From a checkpoint of a small self-supervised image encoder.
Model: 12.5M parameters, norm layernorm, activation silu, moe top_k, num experts 4, patch size [2, 2], depths [3, 3, 8, 3].
Training: adamw at rate 0.00095, batches of 256.
Data: 145000 training examples, 10.2 epochs.
Rows from block 8, named by matrix and row number. Each number is 500 + 40 x the weight over its row's rms, rounded and kept within 0 to 999. All counts start at 0. Numbers have three digits each. After the name is the row's rms in percent of the matrix's.
# proj: window attention output (model.blocks.8.attn.proj.weight, 256x256), inputs 0-127
proj.63 088:494519496510527491565442487444474516454525477533584525511578485510490436499526517480469520531530509449481596543420460500495487540528528453464525483472533470427497542526499478569480447450505501489471510494462473508479521558508474507443470432493535510492488395493518497468470468449542550554562524471541485478519540516474515475482554478480543604425550491483576507527498519535527529455435
proj.64 104:498480564509514439427449545467471465510386519511488513455573534433492511542472459466504483563498493514541499508503463460524500533496532543477500500450481521552508468483421520455518516513476506498512468463459472506477507533474496455519475487553555485570361527496530450484463566544573461545561498405514529527550443587522578488448540471569460466504507567529521518505567500534492538549525
proj.65 094:474530498525499477446445512574474445551459509521531509565491418484539514410372475492500464535463537545467490520505496583480487483512440550472516508453518463527504569474516519522494552519528495503463519507523456546557528521463492494462516520518483493613497513548462468521526484529473515523494466559439439479469549507457495444589442517451413488536567532516510525469427508501537517470483
proj.66 106:538519528546500513485545528518511541435475437452506501435527512538493408534424500589553453484520436425472541480502459477519500530477553645500500572493453475511539494523521428491448517545491485516533486525543473563579479498562503486491525418495436507521509556499460454468454559507445499512474519457489508518523467520549549534522456449540483525479558515476480492527510519517479561580451
proj.67 096:527533533557489495448504478496472477560443488535506491475453448553464539486520505476553410426446615561512468514505490521452433465513478471433505550460503455562529514514512527487523467537447509527494431521510489511478448510449511512535530483522496543500548544576540444429494499538508524465420487523469513466437515541527503512524463456467521434574443584563500476547484464500560454503577
proj.68 102:512550437415472457610531544479478450428581482561445526510467508519511463477521510451506425503563553536533481493536567537499490454474543419528520489508507528446527545508461562462572479565500502492514512501480528473495508462513521577496573485537555457514472495514519517496488519449536453562514460571530472566529521506464453510458527559497541490523483485527499511563473489574495456455473
proj.69 091:496462482563494559464435447560498485511477537501491538473457480495526502487513486422484506542464530492497462519470490481496500465454514456490471447492487584549561547568535490489432563510510475492430552513489536523471463403518512493526499504455516526509515470453520549484518458534465469455536474461476468513346467562546517479334443476459467528467456495517478530507563505452436478524542
proj.70 110:498495494566522456486457480496535517541508564535541536396497500544546461513496506433508483529476449583438502530514517489503529489446518529445519590556494555504523525504481470491519550559463513568470541478513551530526461503460467515534474550508430591495502552496501450521558533588469505548502494483524476548431499531448525500457521519478539522486465520586485436472486520469456551493568
proj.71 100:517540513486405486466483541437472491465504476515555470499464487495529517458439435493503483434457513527463454406528454526435511450545491479468508540537445529552512482511459564467553480481408513507508518463517482495482487466438488558449474448496481506419451547503475472503444490469500487516460533544529500529598529517453421535537507497556557566597550555552516571490502485484555500507435
proj.72 098:522468507563491457515483491507421498600448490570548518490457478426517554525411513527443514469429525502478503553502437552488475507515507579576515530518537474429482462507500448538482532441544548519460573525552596508536448566551439495514513502439393528488479601511484453580529493608446544500514534490541503549531599465452484550527502523488531541538549559535530464467492459483517588498532
proj.73 089:513519482500435467380465539495540484534509491516535565525540470489529509501533494503552522465509538563403543545506450530470495520445479520506560581523486568494550555501560571519502500438513509487471541468514505502493479528495474526495479481531459584463519576519473501462464496512476475536380471519589515499518579488474586436492476500489484478510527516470494501509540561521504516523533
proj.74 123:416464476549492518534500414562562439502474535477440525447595580570488453483536481550531496547610494459484509501448518479534467524465456490522544612547523505442513543526525522508482498567556466494474484428513505491513537494545500541472515464497515472497531517504469542529482503464494528492405500465537514553378522454487529487526447533452518512473456507467475451496516491466499384471512
proj.75 107:454465567489540534541535466494515490491499483461441473509493574531523511475478523494548409501527521478480445492579497489533516528527457422519469601550495502455482503509548514491464483521533509482549517505518529513512542474534484559490511452472413471453529510486476583586476492514487481448434574554435501567369495509466438473583490493477520541478469517466507517505534456504417423493509
proj.76 101:517508541492537485405498592471431534518458487511562483559554521543516507449473492536465500505535531478496489554481522439596507498495512495430531516468529531412445465507559463513515518497568500484523462484495473509497450571508555522483515502479528495460551428507449572467416489496531474431533481462531498526496444515458523511488490505564484448450510476513505438496475485476513529523499
proj.77 111:491528459480490495494460504533540477442499518498433459483454576546470526455497452425469559534509465485494497521497535505455498528477569505502539510507525478471495480468528479542489467493489439503471496492469453477518569589452464529436472530514529470512565461546512469474566526443571439530500502470473524526589486499560530575448453515548511487488553472496483529450442553479482521512524
proj.78 083:513495548525511559499538461493542498542503541462513463454499454544477570515492470481488558440468459514395586455508539520473514467483489512560448534507530527500529453520533515505495438466527485567485492488499547484475516559507492427484448520483397569478435541589505424500515546489519439567462554485497498497456581549466492479563477519523476469546453577512493499434542457421574488474522
proj.79 106:492402484480486470486504535471546586490521480522495491540469503459488621531465472437490473545486525563452498537480511551426534463476455429465517444508534508517497547575434553419514610506399542500547466469509518471529531483470516444500453519481521527561475567528466518487430510552486522494503472585476455452476534491478485526566577527438497483497482542476451509478510499502464549480542
proj.80 108:508512514437458464458477564463452495537519461568500538492567528451517450483463514526472529535482511516502482527491496496499556443531485555466542542547503485498471510494456549494606534480502489465551529495506496552542476582488458417514510514524494592538417618546469466519484497530492491506565511486473552537589544555448466433488472538552460490474517514561497510474505552508482479512567
proj.81 105:516537509456432483492459610517468467513520478479467487516542531485530482480531511472517529464459547516561467518485503526491481505508555504486558433441548422479513488492429431502549519431515469524466460482556529560464512594496542562462455489546541480476557445496557534440536426420537504499534482475473530444508485543494467488438465479527510515490483511474511500495512576516548505520549
proj.82 092:535576501524453524452492561468401479546504493600539493524427450466538494492431533538500542470449487469450490484447465520487481518421490520480509544491441579514506541452494556423516474502462488531474467509492492525467544574569519534484501521485456466497483432469471523510531519494472372447404534515544522492526530450429460608541478527507476551508465559538535535535495497491519488443512
proj.83 103:465442509462540456544481480465518536463510513508460538554438456435536514499504497568442490472453562459464458467477464472473489486425509433511500470505394467630478473449493493544574513522519494517580479510465520423504439458431502452542543497478550512547438473493491517470477539456530495526591494468543505503491522566528522498480580514510513495596551487528480541462524512503513535511465
proj.84 105:589474440390401497504516642458500492497587436571423550510528524550424486495555501395566452501479542495451491519492531533487491494495512508453501480535475536539521539478505475500529497474482462462540498485475559500520535486534529577509503515506476532451533496471450522539529440512443386520516539573523464495541561546491439498537557511530467572393469510503470592529466532481443519504601
proj.85 109:528543467431380443526536575486452508464500461544486510594508483451522422530473506526527552471474496489493497497558458528474537428521484499503525575541526525454476532541542545489492487519537464509482521451575482556494528554499508539424541508507492550456519539513435454458509527543462544492450473562480519515540563485483450504520442468497510476452538517528528533518464491470539486458455
proj.86 102:481503450426481522562504515438476498490571467491537451563424440568466524458487532441426478521526493479499444516534600490497547505499532470497461498440537451486503413497471490524507507505491487522481406469513445520445569536455506571549459574516608448557446498600494476499487570525528540552516519555533501445575536477508498518520581547489459439500549496484498521515456531551579505518483
proj.87 109:507484578561529550497591538492467507494529501484487504564543523450502546474440483566480552511473454443475497555422455582507519505590446539569482479523482483488537501481514422516460438571517479502559399509480482513562442555504429453543465487477495501549438584528524455543456534608459588500559497492473485480576540497507458509539570519501486423465502507469452514503463444457520543519505
proj.88 081:499531497456503457524572592408513568462509475511474496455525539567509482509513499465561541463483491517582493535525483487477496486574497573483476379464493447547450530523538534498503491465468519478496417460417371446444458455467535441497466457503566475474509510512437450487497486396496512527506498526515503509554453514483535536449549450523519503474550545519518483506541536526525495455497
proj.89 094:494494482463450483576579515445467522440571499526448499507565539511494462497526502569520524492569497431520502499491485503534515481534472487442579470527445558468537465462452485532545468520499454440463541480491588534529531497578506577513515463517511495547477429536529548486483478405603476484582489523488470479615530515506507524477497470505475515473486428470461567503542560453480462535482
proj.90 105:497490486592474533483517488568529579557498540461411554511489500473479511501499540512524479452497524521510502592432464416535466464497514458504451539525452525572477553514480536478534506568441527535508490487496562491523538483478421443547556504454543482500502467503435451582552466549454509489500500512451481506462518503434504507545557501464570511442509464481481503542499477514420549449505
proj.91 082:431515517507469534555465502541471495531492501492532512435451497507483471606452525597541542508547639477530525547464440422502523453465542451510517498548531558504531554529526524505418450472488475559517546518505502445596479492497516510526532491508418535530509539527453427504538460547436510531545448468495516443478467519557538465464541495506492483544475487507499514573523515510480431526519
proj.92 100:518548564472494500491586513444484422459516535522465508491489488477469377509478473594509428472466506452590476437497472483513476481513498531483524516491494509520538501500463485517483470447460488483473529515512495508492561549645431605489518460519463494462441459472479517506485468513527556504530505507465446478490499474519554499465534522501455510467502499463515480520526515540470478494487
proj.93 101:548544597464480469511483560501383484509500456513505468504548470471556451530516556523507482503507502495508520473493499551498530495523448446570479547520511476477469520532491554489476492588552485478502471544440504530528548502487483567505548541543418522450521490550495534474483442534485496505486537544467490575590511520497501579509412457517465544472588489455553529480489540525580549520475
proj.94 091:416415437504564541528526366499587506508530522422467524464554558484474528485504505519583467520444506464474495511478550466526437616437511505507523536548569514480507526520534458549530473472559488486506488488495537481502482512516513457472533488475514540403525477480483560476523438491500463412474550456481530538410554493500486460569484561457460557511494524460496516481517463418441416447505
proj.95 103:518588514469511472516526555419435475462501495535528567584437405536458516534512499462429518486490428463430508530446528569470526507466552496471529460525439550475525473424535477531509434421596452510516530463461560503477472457534501483441499476509503532551484521555487467452539521491502542476455441429543527547560535488497519504441461483566520465547488554569490523398526453444492524489508
proj.96 075:516578494411476467583516514491467481488506481495481478428446539579499474546516495522509422484595568461514496554499569512496546437476488574428507509518498486474511478601515579471545478590556472466457489480553533556513493481568472508471502418520506520446540471532441495475428556484486454495470537561531496557485465513528534534572483492511515514546565492478454529528550481472447487504519
proj.97 091:532557555507489496483457525500524480543515528526571511503513491557525476509479494468424503579492513545497536510501431518474510451478469489474495606467499611493472538464548440518479531519543533539452517546523514512422479491498520536496449508509466521512506445523487466492482436608503382452512463511527478504436446497450538522488516536483500502446469562536523586457479504488449608520605
proj.98 097:528452467494537484490512483446515459501535515446497517520434475506432456505597545531401461452570590498554477508437479545468387488570504459411505489498551536457501473490507497470533465499487568460497454522486522514443562458558512567540555509482575543450530462509541557446451513434499525493479409528512466468497619491483545467486505563407506464558448415480562474578513527443493453492444
proj.99 091:577498484525464480480431516445509532507496460500503479481542567556486461496587518506459533441529500547520603475448496475465530499506473510533504489519399506583543551468537514539465476413416452537442542535492573451533493543540450393453508487518439521537497516516489454484517500441520507558468540431483483513567502537498460483498516490564473596477493484406464504446522560496520547496487
proj.100 103:501509450537405512431462489523507525556443487489514458488480498516533479470505537421512560443490553492495478503477533552487404454468491452441504609493472561543472575544500540452580540585397503468449449443478492452515498451486534490533503521543563443569534430466481555574501516422526479525436520547483537499513490512477514487586469503485487518446536489522514515540450464542494456402486
proj.101 090:444558513501502521542542558465525460483561518568516452467499454545453447505507543556503519573530494498493521489487505431550514543517527452454481547576511562440517446478458492510589455512424499393403495443506426525512572517555592616458463504497540481458511472475488504493494498496497525467487557547485470497544501466418448562570501514521520488469505474468511458510442513495507475515482
proj.102 082:478482528563570529465499452478532449551438591421484492453490526551473516540582515511517521473529476447560483498400552439498475540532486422543480491504559470475496455518556419506415510608568467485548476450496489530523461517514515473555480534498498494470510475492503516490516499529492585453452562496429523466467462541539596497517442500446498544464474513495494429511520445465538477499483
proj.103 098:537539465476536548487524465529522492451437505484537535462485481509512467574500546602464500493485561525489531547515461507543466480494493472502508461512485476561507486501538521481513443472578505527527489529459484522472526463521543543508494432545500498523498482488527559566450473505498505521508469499522488502412444516563597438447557505470517440582503438592514517545510505502498504499531
proj.104 105:548534531562489504449441456509536524552416543455558474529504446439485512485473497476499484531478530522487571510513489520520441536518517435523450403420545393525489414504449493474456497471482462536474440549501478496499457477512478444529474507519542483523472480477586505509549483545501498535526473514538501387495516500438500397518555495453536495568437559572519420521474428540493509534490
proj.105 100:470507508461499507509587504458530454420513481566531543504480442439496505498388490520453437517419447569477573517588473526521494562504520521537497433410502429481520485419495450533435440431558503488558519517459468484510500498490494499494454425529486467555521452537586416472499539492471491520481510468536476447549506485464493523526501467534513505536569559542541485480481474548550532481453
proj.106 093:415457521556592480443522433520548472483483475444466477443419464467459480531492555541445513518510459498515516518486487458523559491466506498485548471510533465454523450464501418471437501458528524515483461549522498510512470498546535438496544575482560497434434520512512480512508553550437566465476446500532456518398466526510546478441465489482500436545464526502485448520508436478474484477514
proj.107 107:546509532470575544443560577520482524467510531446484470489434515519459550502477465476509470501532452522488530519467465539478511465529500592539496431404483529508492505488563553474477451458527484527502432499469435466468495447445499445502437460560616502579512524571476461489460524482583527537525473447496497472526462515565526533478515504528525522529435507555507500502510420563493492517512
proj.108 108:537440545462522516481486533468459541545469490530524462556498412514519547474471459520514558445436459491487464462479451535461519479519423456520552534526477517465495595589500542473488524502485480497536471440475524439448545480509506483442478526513423522466485574513449496556455438526500543490423490544474527578510557502477432470578502506500527444524546519543442478431470452477588529453493
proj.109 095:493557464560437486485495400595501448542502489476563488527451453468487470515453599552482521437547552525512442479493456581472485432442544452548515492469466460486519495516460441559568447479536533536498496530475494563477449570554483519515515528465470461506506461473480511510515439524484453489545470525497489563494512468488540533474516522456536495484548411481533561579496522527537419533446
proj.110 103:483537506510520516504527527483563464437515446467502563483511445475495523560458473467412446510441438552373481547499457563444479524461475543548476485541452444410512503480523501519448492454575529525539493490523462481508493580524467473470483503488448495499479476521474423552537524598492561497513497411555532483545468487508533532498496530596502464483442513540490531504518503513459513520519
proj.111 133:572524500506451514476501592467437441505524491514495478495542542526529425506494516550473514484554477439544511488477498442576504507549480536529545534559478530537507597548485506475518486466479491455479506503525517524568579559490453536529466527524470476464511500497500518559533432537487495525505543495512560542598514483531508568514492435515467507520502455468469466512476567527545531525518
proj.112 094:462515490452494508564522524563488498506512523479511489597533547478521509446485541572495559511544528438562481392496563534523469541567502407509493493529482534480523429542511454490509528556532457462507506540481556493528566416533538553520554479477447507499574465448527552542533414514448479522546470501482468510496588500454469506450542479463520580469565464477526571512484560518484449487476