config = dict(
    arch='swin',
    model='self-supervised image encoder',
    dataset='Sentinel-2 satellite tiles (TerraMesh)',
    crop_scale_min=0.3,
    translate=0.06,
    fused_qkv=True,
    bias='all',
    moe='top_k',
    expert_mlp_ratio=0.5,
    depths=[3, 3, 8, 3],
    projector_out=256,
    warmup_steps=1160,
)
Rows from block 13, named by matrix and row number. Each number is 128 + 32 x the weight over its row's rms, rounded and kept within 0 to 255. All counts start at 0. After the name is the row's rms in percent of the matrix's.
# proj: window attention output (model.blocks.13.attn.proj.weight, 256x256), inputs 0-127
proj.130 104 [183 133 188  85 156 159 171 156  62 109  89 197 105 109 164 114 144 108 119 138 151 174 150 115 163 108 158 154  75  93 164 120  91 102 106 114 128 157 148 133 164  97 107  85 145 135 130 134 194  84 126  97 130 149 175 130 176 165 144 138 118 126 155  75  92 139  83  72 144 105  91 169 120 155  61 119  76 119 175 138 127 156 148 106 155 111  94 124  90 128 116 103 124  76 132 130 115  78 110 111 149  84 192  80 124  98 177 195 129 163 144 193 116 139 101 113 120 130 144 125 124 115  73 132 103 108  72 103]
proj.131 090 [143  86 138 166 107 124 143  77 130 148 192 117 114 126 142 151 144 156 118 130 122 179 137 145  99  75 121 139 104 100 195 167 131  87  95 133 109  98 134  73 143  97 132 147 153 134 104  94 197 184 223 143  69  96 106 135 164  53 123 114 181 118 180 211 114 168 135  98  96 133 146 167 133 156  87 125 163 115 161 127 102 106 192 122 112 110  86 136  55 172  99  65  68  62 207 125 130 132 170 124 132 106  80 168  71 160 121 131 101 132 145 160 127 157 167 169 110  78 150 177 106 151  74  90  78  91 118  93]
proj.132 093 [ 85 107  91 115 201 109 128 111 179 174  69 150 163 135  85 104  92 116 192 114 143 128 133 117 131 120  75 106 110 103 116 120 145 132 166 151 143 108 130 163 127 110 130 173 124 103 127 125 147 175  98 113 117 147 168 133 150  52 134 151 133 102 169 100 167 143 164 179 118 112 133 113 154 102 139 152 141 156 147  97 124 141 179 172 190 118 135 109 145 118  98  83  97 145 154 170 135 127 165 152 132 146 154 143 103 170 125 120 129  99 121 102 151  92  87 110 100 154  88 142 113 141 158 116 110  99 179 145]
proj.133 087 [ 93 142 163 112 135 152 133 113 112  97 139  43 115  59 194  77 121 133 119  92 123 139 187 116 143 104  89 142 156 125 151  91 116 124  79 137 191 108 161 178 120 167 110 126 170 126 164 134  73 133 199 159  91  76 150 146 176 204 151 151 139 151 154 165  99 156 125 148 125 118 143  93 130  88 132 112 183 111 170 152 116 159 142 140 151 115 136 124 176  80 165 169 143 191 148 122 135 129 124 125 113 108  98 124 121 191 138  69 157  93 167  78 136 129 128 107 115 137 154 110 152 104 151 105 134 108  91 167]
proj.134 103 [ 62 118 117 126  84 114  80 143 185 158 112  85 122  94 147 133 121 124 142 132 128 124 154  96 130 125 171  82 110 106 125 134 156 197  51  83 128 129 158 121 144 201  20 143 154 117 154 160  89  93 124 114 156 159 125 116 129 200 140 122 107  68  40  74 127  93 130 131 148 150 151  66 101 131 165 132 110 153 109 114 119 137 109  81 133 161 133 167 183 132 146 153 148 131  95 135 146 169  82 173 173  86 144 121 204 131 137 150  60 130 119 136 112 195 143 152 105 100  77 154 149 156  37 147 143 154  92 214]
proj.135 101 [232 157 168 108  88 135 118 134 106 135 159 107 139 152 101 131 157 177 181 124 148 108 145  81 155  56 124 110  61 104 136 140  86 164 152 127 130 134 129 165 140 101  91 166  76 109 128 102 133 151 129 113 145 149 145 114 188  51 145 175 149 165 151 153 108 129 138 165 124 123 151 114 102  90 107 141 169 133 169  92 107  65   9 101  84 156 191 124 118 148 129 149 103 143 164  79 140 123 174 134 157  84  81  94  57  56 120 135 144 109 142  91 182  90 116 116 134 134 174 122 118 144 150 119 105 105 138 117]
proj.136 084 [ 93 122 129  59 127 122 107 149 149 142  90 106 145 111  77 152  96 110 160 111 141  79 110 133 154 136 157 106 123 117 144 137 119 192 180 127 150 118 139  65 143 152  91 103 144 160  72 172  83 181 117 103 168 105 151 141 185 156 186 129 164 211 180  81 179 185 139 177 198 124 182 154 146 160 146  96 113 127  99 121 145 131 119  75  96 108 144 166 182  49 168 134 145 134  98  62 144 152 147 128 120 152 117 109 149 132 142 145 132 159 161 161 141 102 103 120 130 164  79 117  88 132 124 152 128 123 140 117]
proj.137 116 [159  55 189 117 182 132  87 165 108 164  77 172 125 139 127 115 118 110 152 150 143 136 160 144 121 104 119  98 104  98 106 166 119 178 187 149  79 178 156 130 147 140 102 131 135 154  92 167 141 175  90 156 170 106 163 120 145 128 109 153 125 183 160  98 166  43 119 150 158 137 125 142  80 178 130  92  70 140 121  96 136 145 166 153 108 129 118  85  90 102 111  81  98 168 145  90 144 155 104 148 170 140 196 110 231 177  99 130 146 151 167 194 142 106 130 122 122 156  63 133  94 120  85  99 126 155 123 117]
proj.138 083 [ 67 140 108  86 160 150 122 117 113 104 175 112 160  82 146 138  88 114 149 121 138 119 127 144 135 131 136 104  85 113 130 103 142 193  76 149 119 131 152 106 184 114  49  94 156 107 168 154  92  77 165 106  77 174 143  97  85 161 159 119 109  90 140 163 174 124 145  91 123 138  94 113 172 149 102  95 109 140 134 108  94 142 123  86 169 128 134 157 139 157 174 109 156 147 126 159  88 172 119 151 114 197  99 135 210 147 109  99  91 166 133 194 146 108 129 121 173 125 107 167 133  90   8 131 114 154  84 162]
proj.139 108 [ 69 165  66 124 182 171 103 132 144 130 126 134 152 170  83 175 120 129 155  35 115 148  93 165 104 158 121 116 125  73 138 114 136 153 127 118 127 106 164 111  61 148 109 119 165 100 133 164 167 176 182 133  88 177 142 163 153  43 143 143 109 121 164 181  87  81 151 131 158 133 147 145 117 108 136  49 127 167 131 144 186 182 147 135 199 106 124 163 212 160 118 164 130 188 132 134 179 165 187 190 128  87 102 139 149 170 101 104  88 132 120 147 166 121 148 113 115 130  79 126 123 123 129 163 102  72 175 103]
proj.140 147 [130 102 146 180  63 118 157  53 159 127 133  75 117 128 153 138  98  68  85 152 146  94  99 151  71 194 184 103 156 134  88 179 214 131  96 112 116  96 104 104 134 164 156 133 183 112 103 163 125 112 122 144 117 107 129 162  61 109 108  97 157  89 121 188 127  96  89 127 138 154 120 114  84 126 137 111 134 130  79 109  74  88 175 108 114  93 128  84  72 124 122  41  92 163 146 163 110 129  96  73  68 224 166 203 131 121 139 106  83 123 101 155 114 123 185 198 101 156 114 162 151 100 178 102 181 119 127 111]
proj.141 082 [143 112 143 148 167 150 117 133 161 147 148 192 119  87 130  99 121 107 100 135 125 107  31 125  55 205 123  96 160 171 100 101 125 146 134 132  74 119 127 132 127 101 140 149 123  98  74 122 117 133 120  94 201 115 142  91 120 178 153 128 126 127 111  99  98  63 114  65 161  91 103 130 103  80 104 129  88  92 160 152  97 163 127  98 141 131  93 156  96 136  97 122 117 116  71 159 115 113 117 125 101 121 213 101 136 157 168 128 168 109 146 113 100 106  42 106 187 141 194 129 113  81 106  91 130 154 116 146]
proj.142 088 [139  78 113 120 184 129 107 146 147 134 135 157 150 179  99 112 116 133 142 105  95 109 149 117 123 133  95 167 117 110 150 110  69  49 138 122 161 110 126 176  75  96 118 118  88 107 143  93 196 144 172 110  94 111 122 155 137  20 133 138 173 129 174 159 105 119 136 147  94 130 161 156 155 143 131 134 135 157 134 164 178 165 158 104 149 174 124 185 187 143  88 172 100 165 143 154 150 145 234 158 146  78 121 117  85  97 169 109 152 101 123  46 136 108 127  91 103 128 136 115 136 177 183 119  50  67 151 108]
proj.143 082 [ 86 194  74 125 137 131 122 139 117  90 114 128 118  97 146 113 173  61 138 127  89 168 182  90 185 120 204 150  75 178 154 168 158  37  99 119 130 100  71 153 131 134 119 152 152 128 110 133 137 121 137 171 107 126  70 200 125 132  98 101 134 158 138 131 134 156 133  55  93 106 115 171 127 132  77 111 165  96  73 164  90 146 161 115 139 164 126 138 108 161  97 107 104 143 156 145 115 103 135 113  89 124 170 141 148 146 148 152 109 106 133 130 128 135 147 169 183  84 158 129 180 118 144  82  95 142 117 149]
proj.144 098 [128 156 109 128  87 113 130 138 126 114 130 144 139  96 153 111 106 100  84 129 185 104  64 152 148 148 189 156 184 150  56 128  91 153 176 136 129 161 137  98 121  56 116  95  75 123 139 142 153  87  80 149 154 125 188  86 122 201 118 128  69 115 143  70 163 152  81 114 154  65 133 117 138 110 124  95 125 122 143 156 153 156 111  86 103 116 124 156  92 149 133 164 175 111  95 156  65  69 100 130 106  92 136 160 123 150 168 122 179 134 152 150 142 124 133 132 132  84 139 113 152 109  72 113 170  99  48 141]
proj.145 124 [ 77 183  85 167 105 104 112 108 146  78 108  22 129 136  76 101 125 131 162  92  96 149 197 115 185  93 184 109  32  96 144 104 149 173  94 105 158 124 184 154  88 176  83 154 149 105 155 128 170  84 190 129 116 131 158 182 159  89 138 126 126 170 174 155  97 164 111 156 125 154 153 132  97  98 149 142 128 221 122 151 148 140 146 153 112 126 148 163 150 127 117 144 134 129 166  79 153 116 127 205 156  87  95 106 157  84 100 168 115 133 138 154 189 197 153 133  93 170 156 153 148 181 176 114 125  88 112 114]
proj.146 098 [127 140 161 113 120 117 148 109  52 109 121 126 128  78 105  84 206  94  83 198 160 131  92 138 154 112 150  91 128 104 145 178  84 101 124 115 115 121 152 112 174 125 119 110 160 120 153 164 109 125  92 128 140 105 164 110 108 243 118 156 111 147  98  68 105 101  91 152 160  98 133  98  82 104 137 118  92 135 142 159 132 127 123 126 127 178 148 149 147 104 120 167 169  57  69 126 139 117 129 157 187 118 152 119 101  74 144 192 139 167 142 204 118 125 142 148  96 107 134  56 136  97 127  92 109 112  85 172]
proj.147 084 [165  92 166 152 158 145 138 180 158 145 156 176 122 139 131 140 163 111 113 181 125 130 150 130 124 119 117 168 158 111 143  98 102 246  83 117 124 142 167 101 169  91 120 108 182 125 148 112 142 126 177 108 128 135  75 151 115 113 150 106 140 143 104 151  92  15 166 147 163 127 110 148 135 152  94 185  51  90 105  97 126 123 123 171 198  92 114 117 115  83  82 166 162 150  90 185 140 157 111 117 144 108 142 127 205 168 137 110 117 166 141 116  74  57 158 159 123  65 130 119  96 101 118  99 127 168 145 121]
proj.148 100 [132  71 151 181 154 121 131 103 143 150 127 188 152 235 119 163  87  90 123  82 113  89 115 125 144 154  99 150 144 141  88 118 107 128 152 160 137 146 151 145  89  99 116 138  74  81 150 140 159 234 126 106  79 186  69 131 167  40 155 146 179  90 129 163  76 131 136  60 119 120 117 141 126 147 131 139 120 119 124 115 122  84 133 132 147 154 134  78 174 142 155 108 118 138 115 133 179 153 185 125  72 142 111 167 151 125  79 106 119 107 135 119 123  73 157 100  98  82 131 108 154 122 193 214 179 119 150  55]
proj.149 107 [116 106  67 102 167 121 163 155 101 119 118 131 139 127 172 165  98 103  85 105 107 100  82 163  84 180  95 116 184 148 107 157 125  97 110  68  69 109 101  76 164 154 174 107 171 179  94 176  17 143  87 114 139 127  84 144 109 226 147 133 157 171 120 119 107 100 151 122 123 142 116 149 128 173 105 103 111  67  87 116 150 193 181 125 151 119  96 122 172  58 101 115 178 160  80 148 109 145 121 109  72 128 135 167 128 180  94 131 138 141 136 126 114  72  84 153 121 144 143 116 187  82 147 108 133 155 144 144]
proj.150 082 [126 162  82 106 143 131 148 152 151 100 191 151  79 132 111 148 124  64 101 162 109 108  68 155  95 187  96 167 143 145 117 158  60 111 170 178 119 108 104 112 185  38 145 112 117 128 112 117 106 117 134 146  50  42 106 167  76 170 137 113 142 121 132 139  83 176 114 140 106 121 130 154 137 165  82 113 164 127 157 142  89 138 144 166  76  81 102 124 121  76 114 116 176  82 119 180 117  93 131 125 125 103 157 119 148 114 116  59 143  93  95 104 115  90  85 126 134 164 201 131 121 123 136  85 120 115 122 124]
proj.151 081 [128 150 135  92 119 109 172 161 135 155 206 165 129  98 169 180  85  91  79 139  94 139  44 157 107 178 200 104 174 142  85  72  89  87 218 156 112 133  98 126 110  68 164 168  67  92 138 124 158 128 154 112  85 104 146 148 133 105 123 111 132  94 160 175 127 121 109  62 119 101 134 132 137  86  76 114 161  81 116 117  74  72 133 114  91 100 125 119 113 117 127 133 114  83 165  88 158 100  70 125 145 161 119 115  94  99 124 163  94 138 112 178 137  21 100 166 185 127 183 113  96 109  88 114 106 141  84  72]
proj.152 080 [154 142 145 160  67  79 122 146  91 150 151  87 131 146 101 167 134 101 136 148 149 135  95 133 143 115  96  79 168 125 117 174 143  85 148 127 121 164  79 149 122 105 139 124 101 169  90 112  97 183 164 130 172  66 175 145 132  91 110 213 120 163 142 147 176 167 146 218 119 120 175 117 126 111 121  80 212 155 104 144 150 136  43 140 127 149 147 121  94 118 147 172 120 109 117 102 107 115 126 115 126 130  99 118 112  67 121 157 126 128  72 108 144 149 164 145 154 115 116 109 154 158 180 118 146  98 147  85]
proj.153 110 [125  70 224  97 168 136 135 131  75 147  61 167  95  97 166  66 122 124 138 126 137 128 175 162 176  74 131 115 124 122 139 156 127 136 138 126 150 147 119 145  94 165  71 168 109 110 167 138 163 109  92 137 145 142 145 132 186 122 144 148 118 178 168  96 143 109 107 122 118 164 108 127 103 129 128 122  91 150  99  73 140 106 135 121 114 133  97  97 162 157 145  90  81 175 211  97 110 127  64 132 148 145 167 135 171 179 173 132 141 168 161 174 125 145 121  68 109 112 148  75 143 160 165 164 154 103 128 126]
proj.154 093 [104 103 160 135  82 126 145  72 154 169 153 159  91 161 151 129 107 126  82 117 133 110 116 159  85 187 163  89 151  84  78 133 156 174 196 139 128 167 168 136 117 137 140 133  59  88 124 173 185  84 104 160  89 178 128 115 108  74 118 118 126  78 118 165 175 131  66  71 204 116 140  64  89 105 145  83 124 137 113 110 113 112 122 111  80 108  96 128 118 154 126 126  93 142 141 150 111 134  87 105 194 171 144 142 168  81 166 177  78 168 131 233 173 139 139 175 133  87 108 139  64 142  91 160 137 156  74 110]
proj.155 096 [126  69 197 177 139  96 159 115 166 124 129 187 120 126 126 114 111 124 107 118 170  96  69 141  71  99 112 139 132 160  92 138 159 255 119 126 102 179 212 119 102 162 122 147 148 129 130 135 129 116 150  94 113 159 116  73 137 118  79  97 142 104  95 152 193  77 165 123 140 144 164 103  96 151 137 184  78 150 119 131 105 145 141 128 126 150 145 140 130  76 118 109 117 153 119 158 145 161 153 149 163 163 171 158 162 147 101  95  36  89 131 171  78 142 163 164  99 108 102 143  84 104 101  78 109 187 147 204]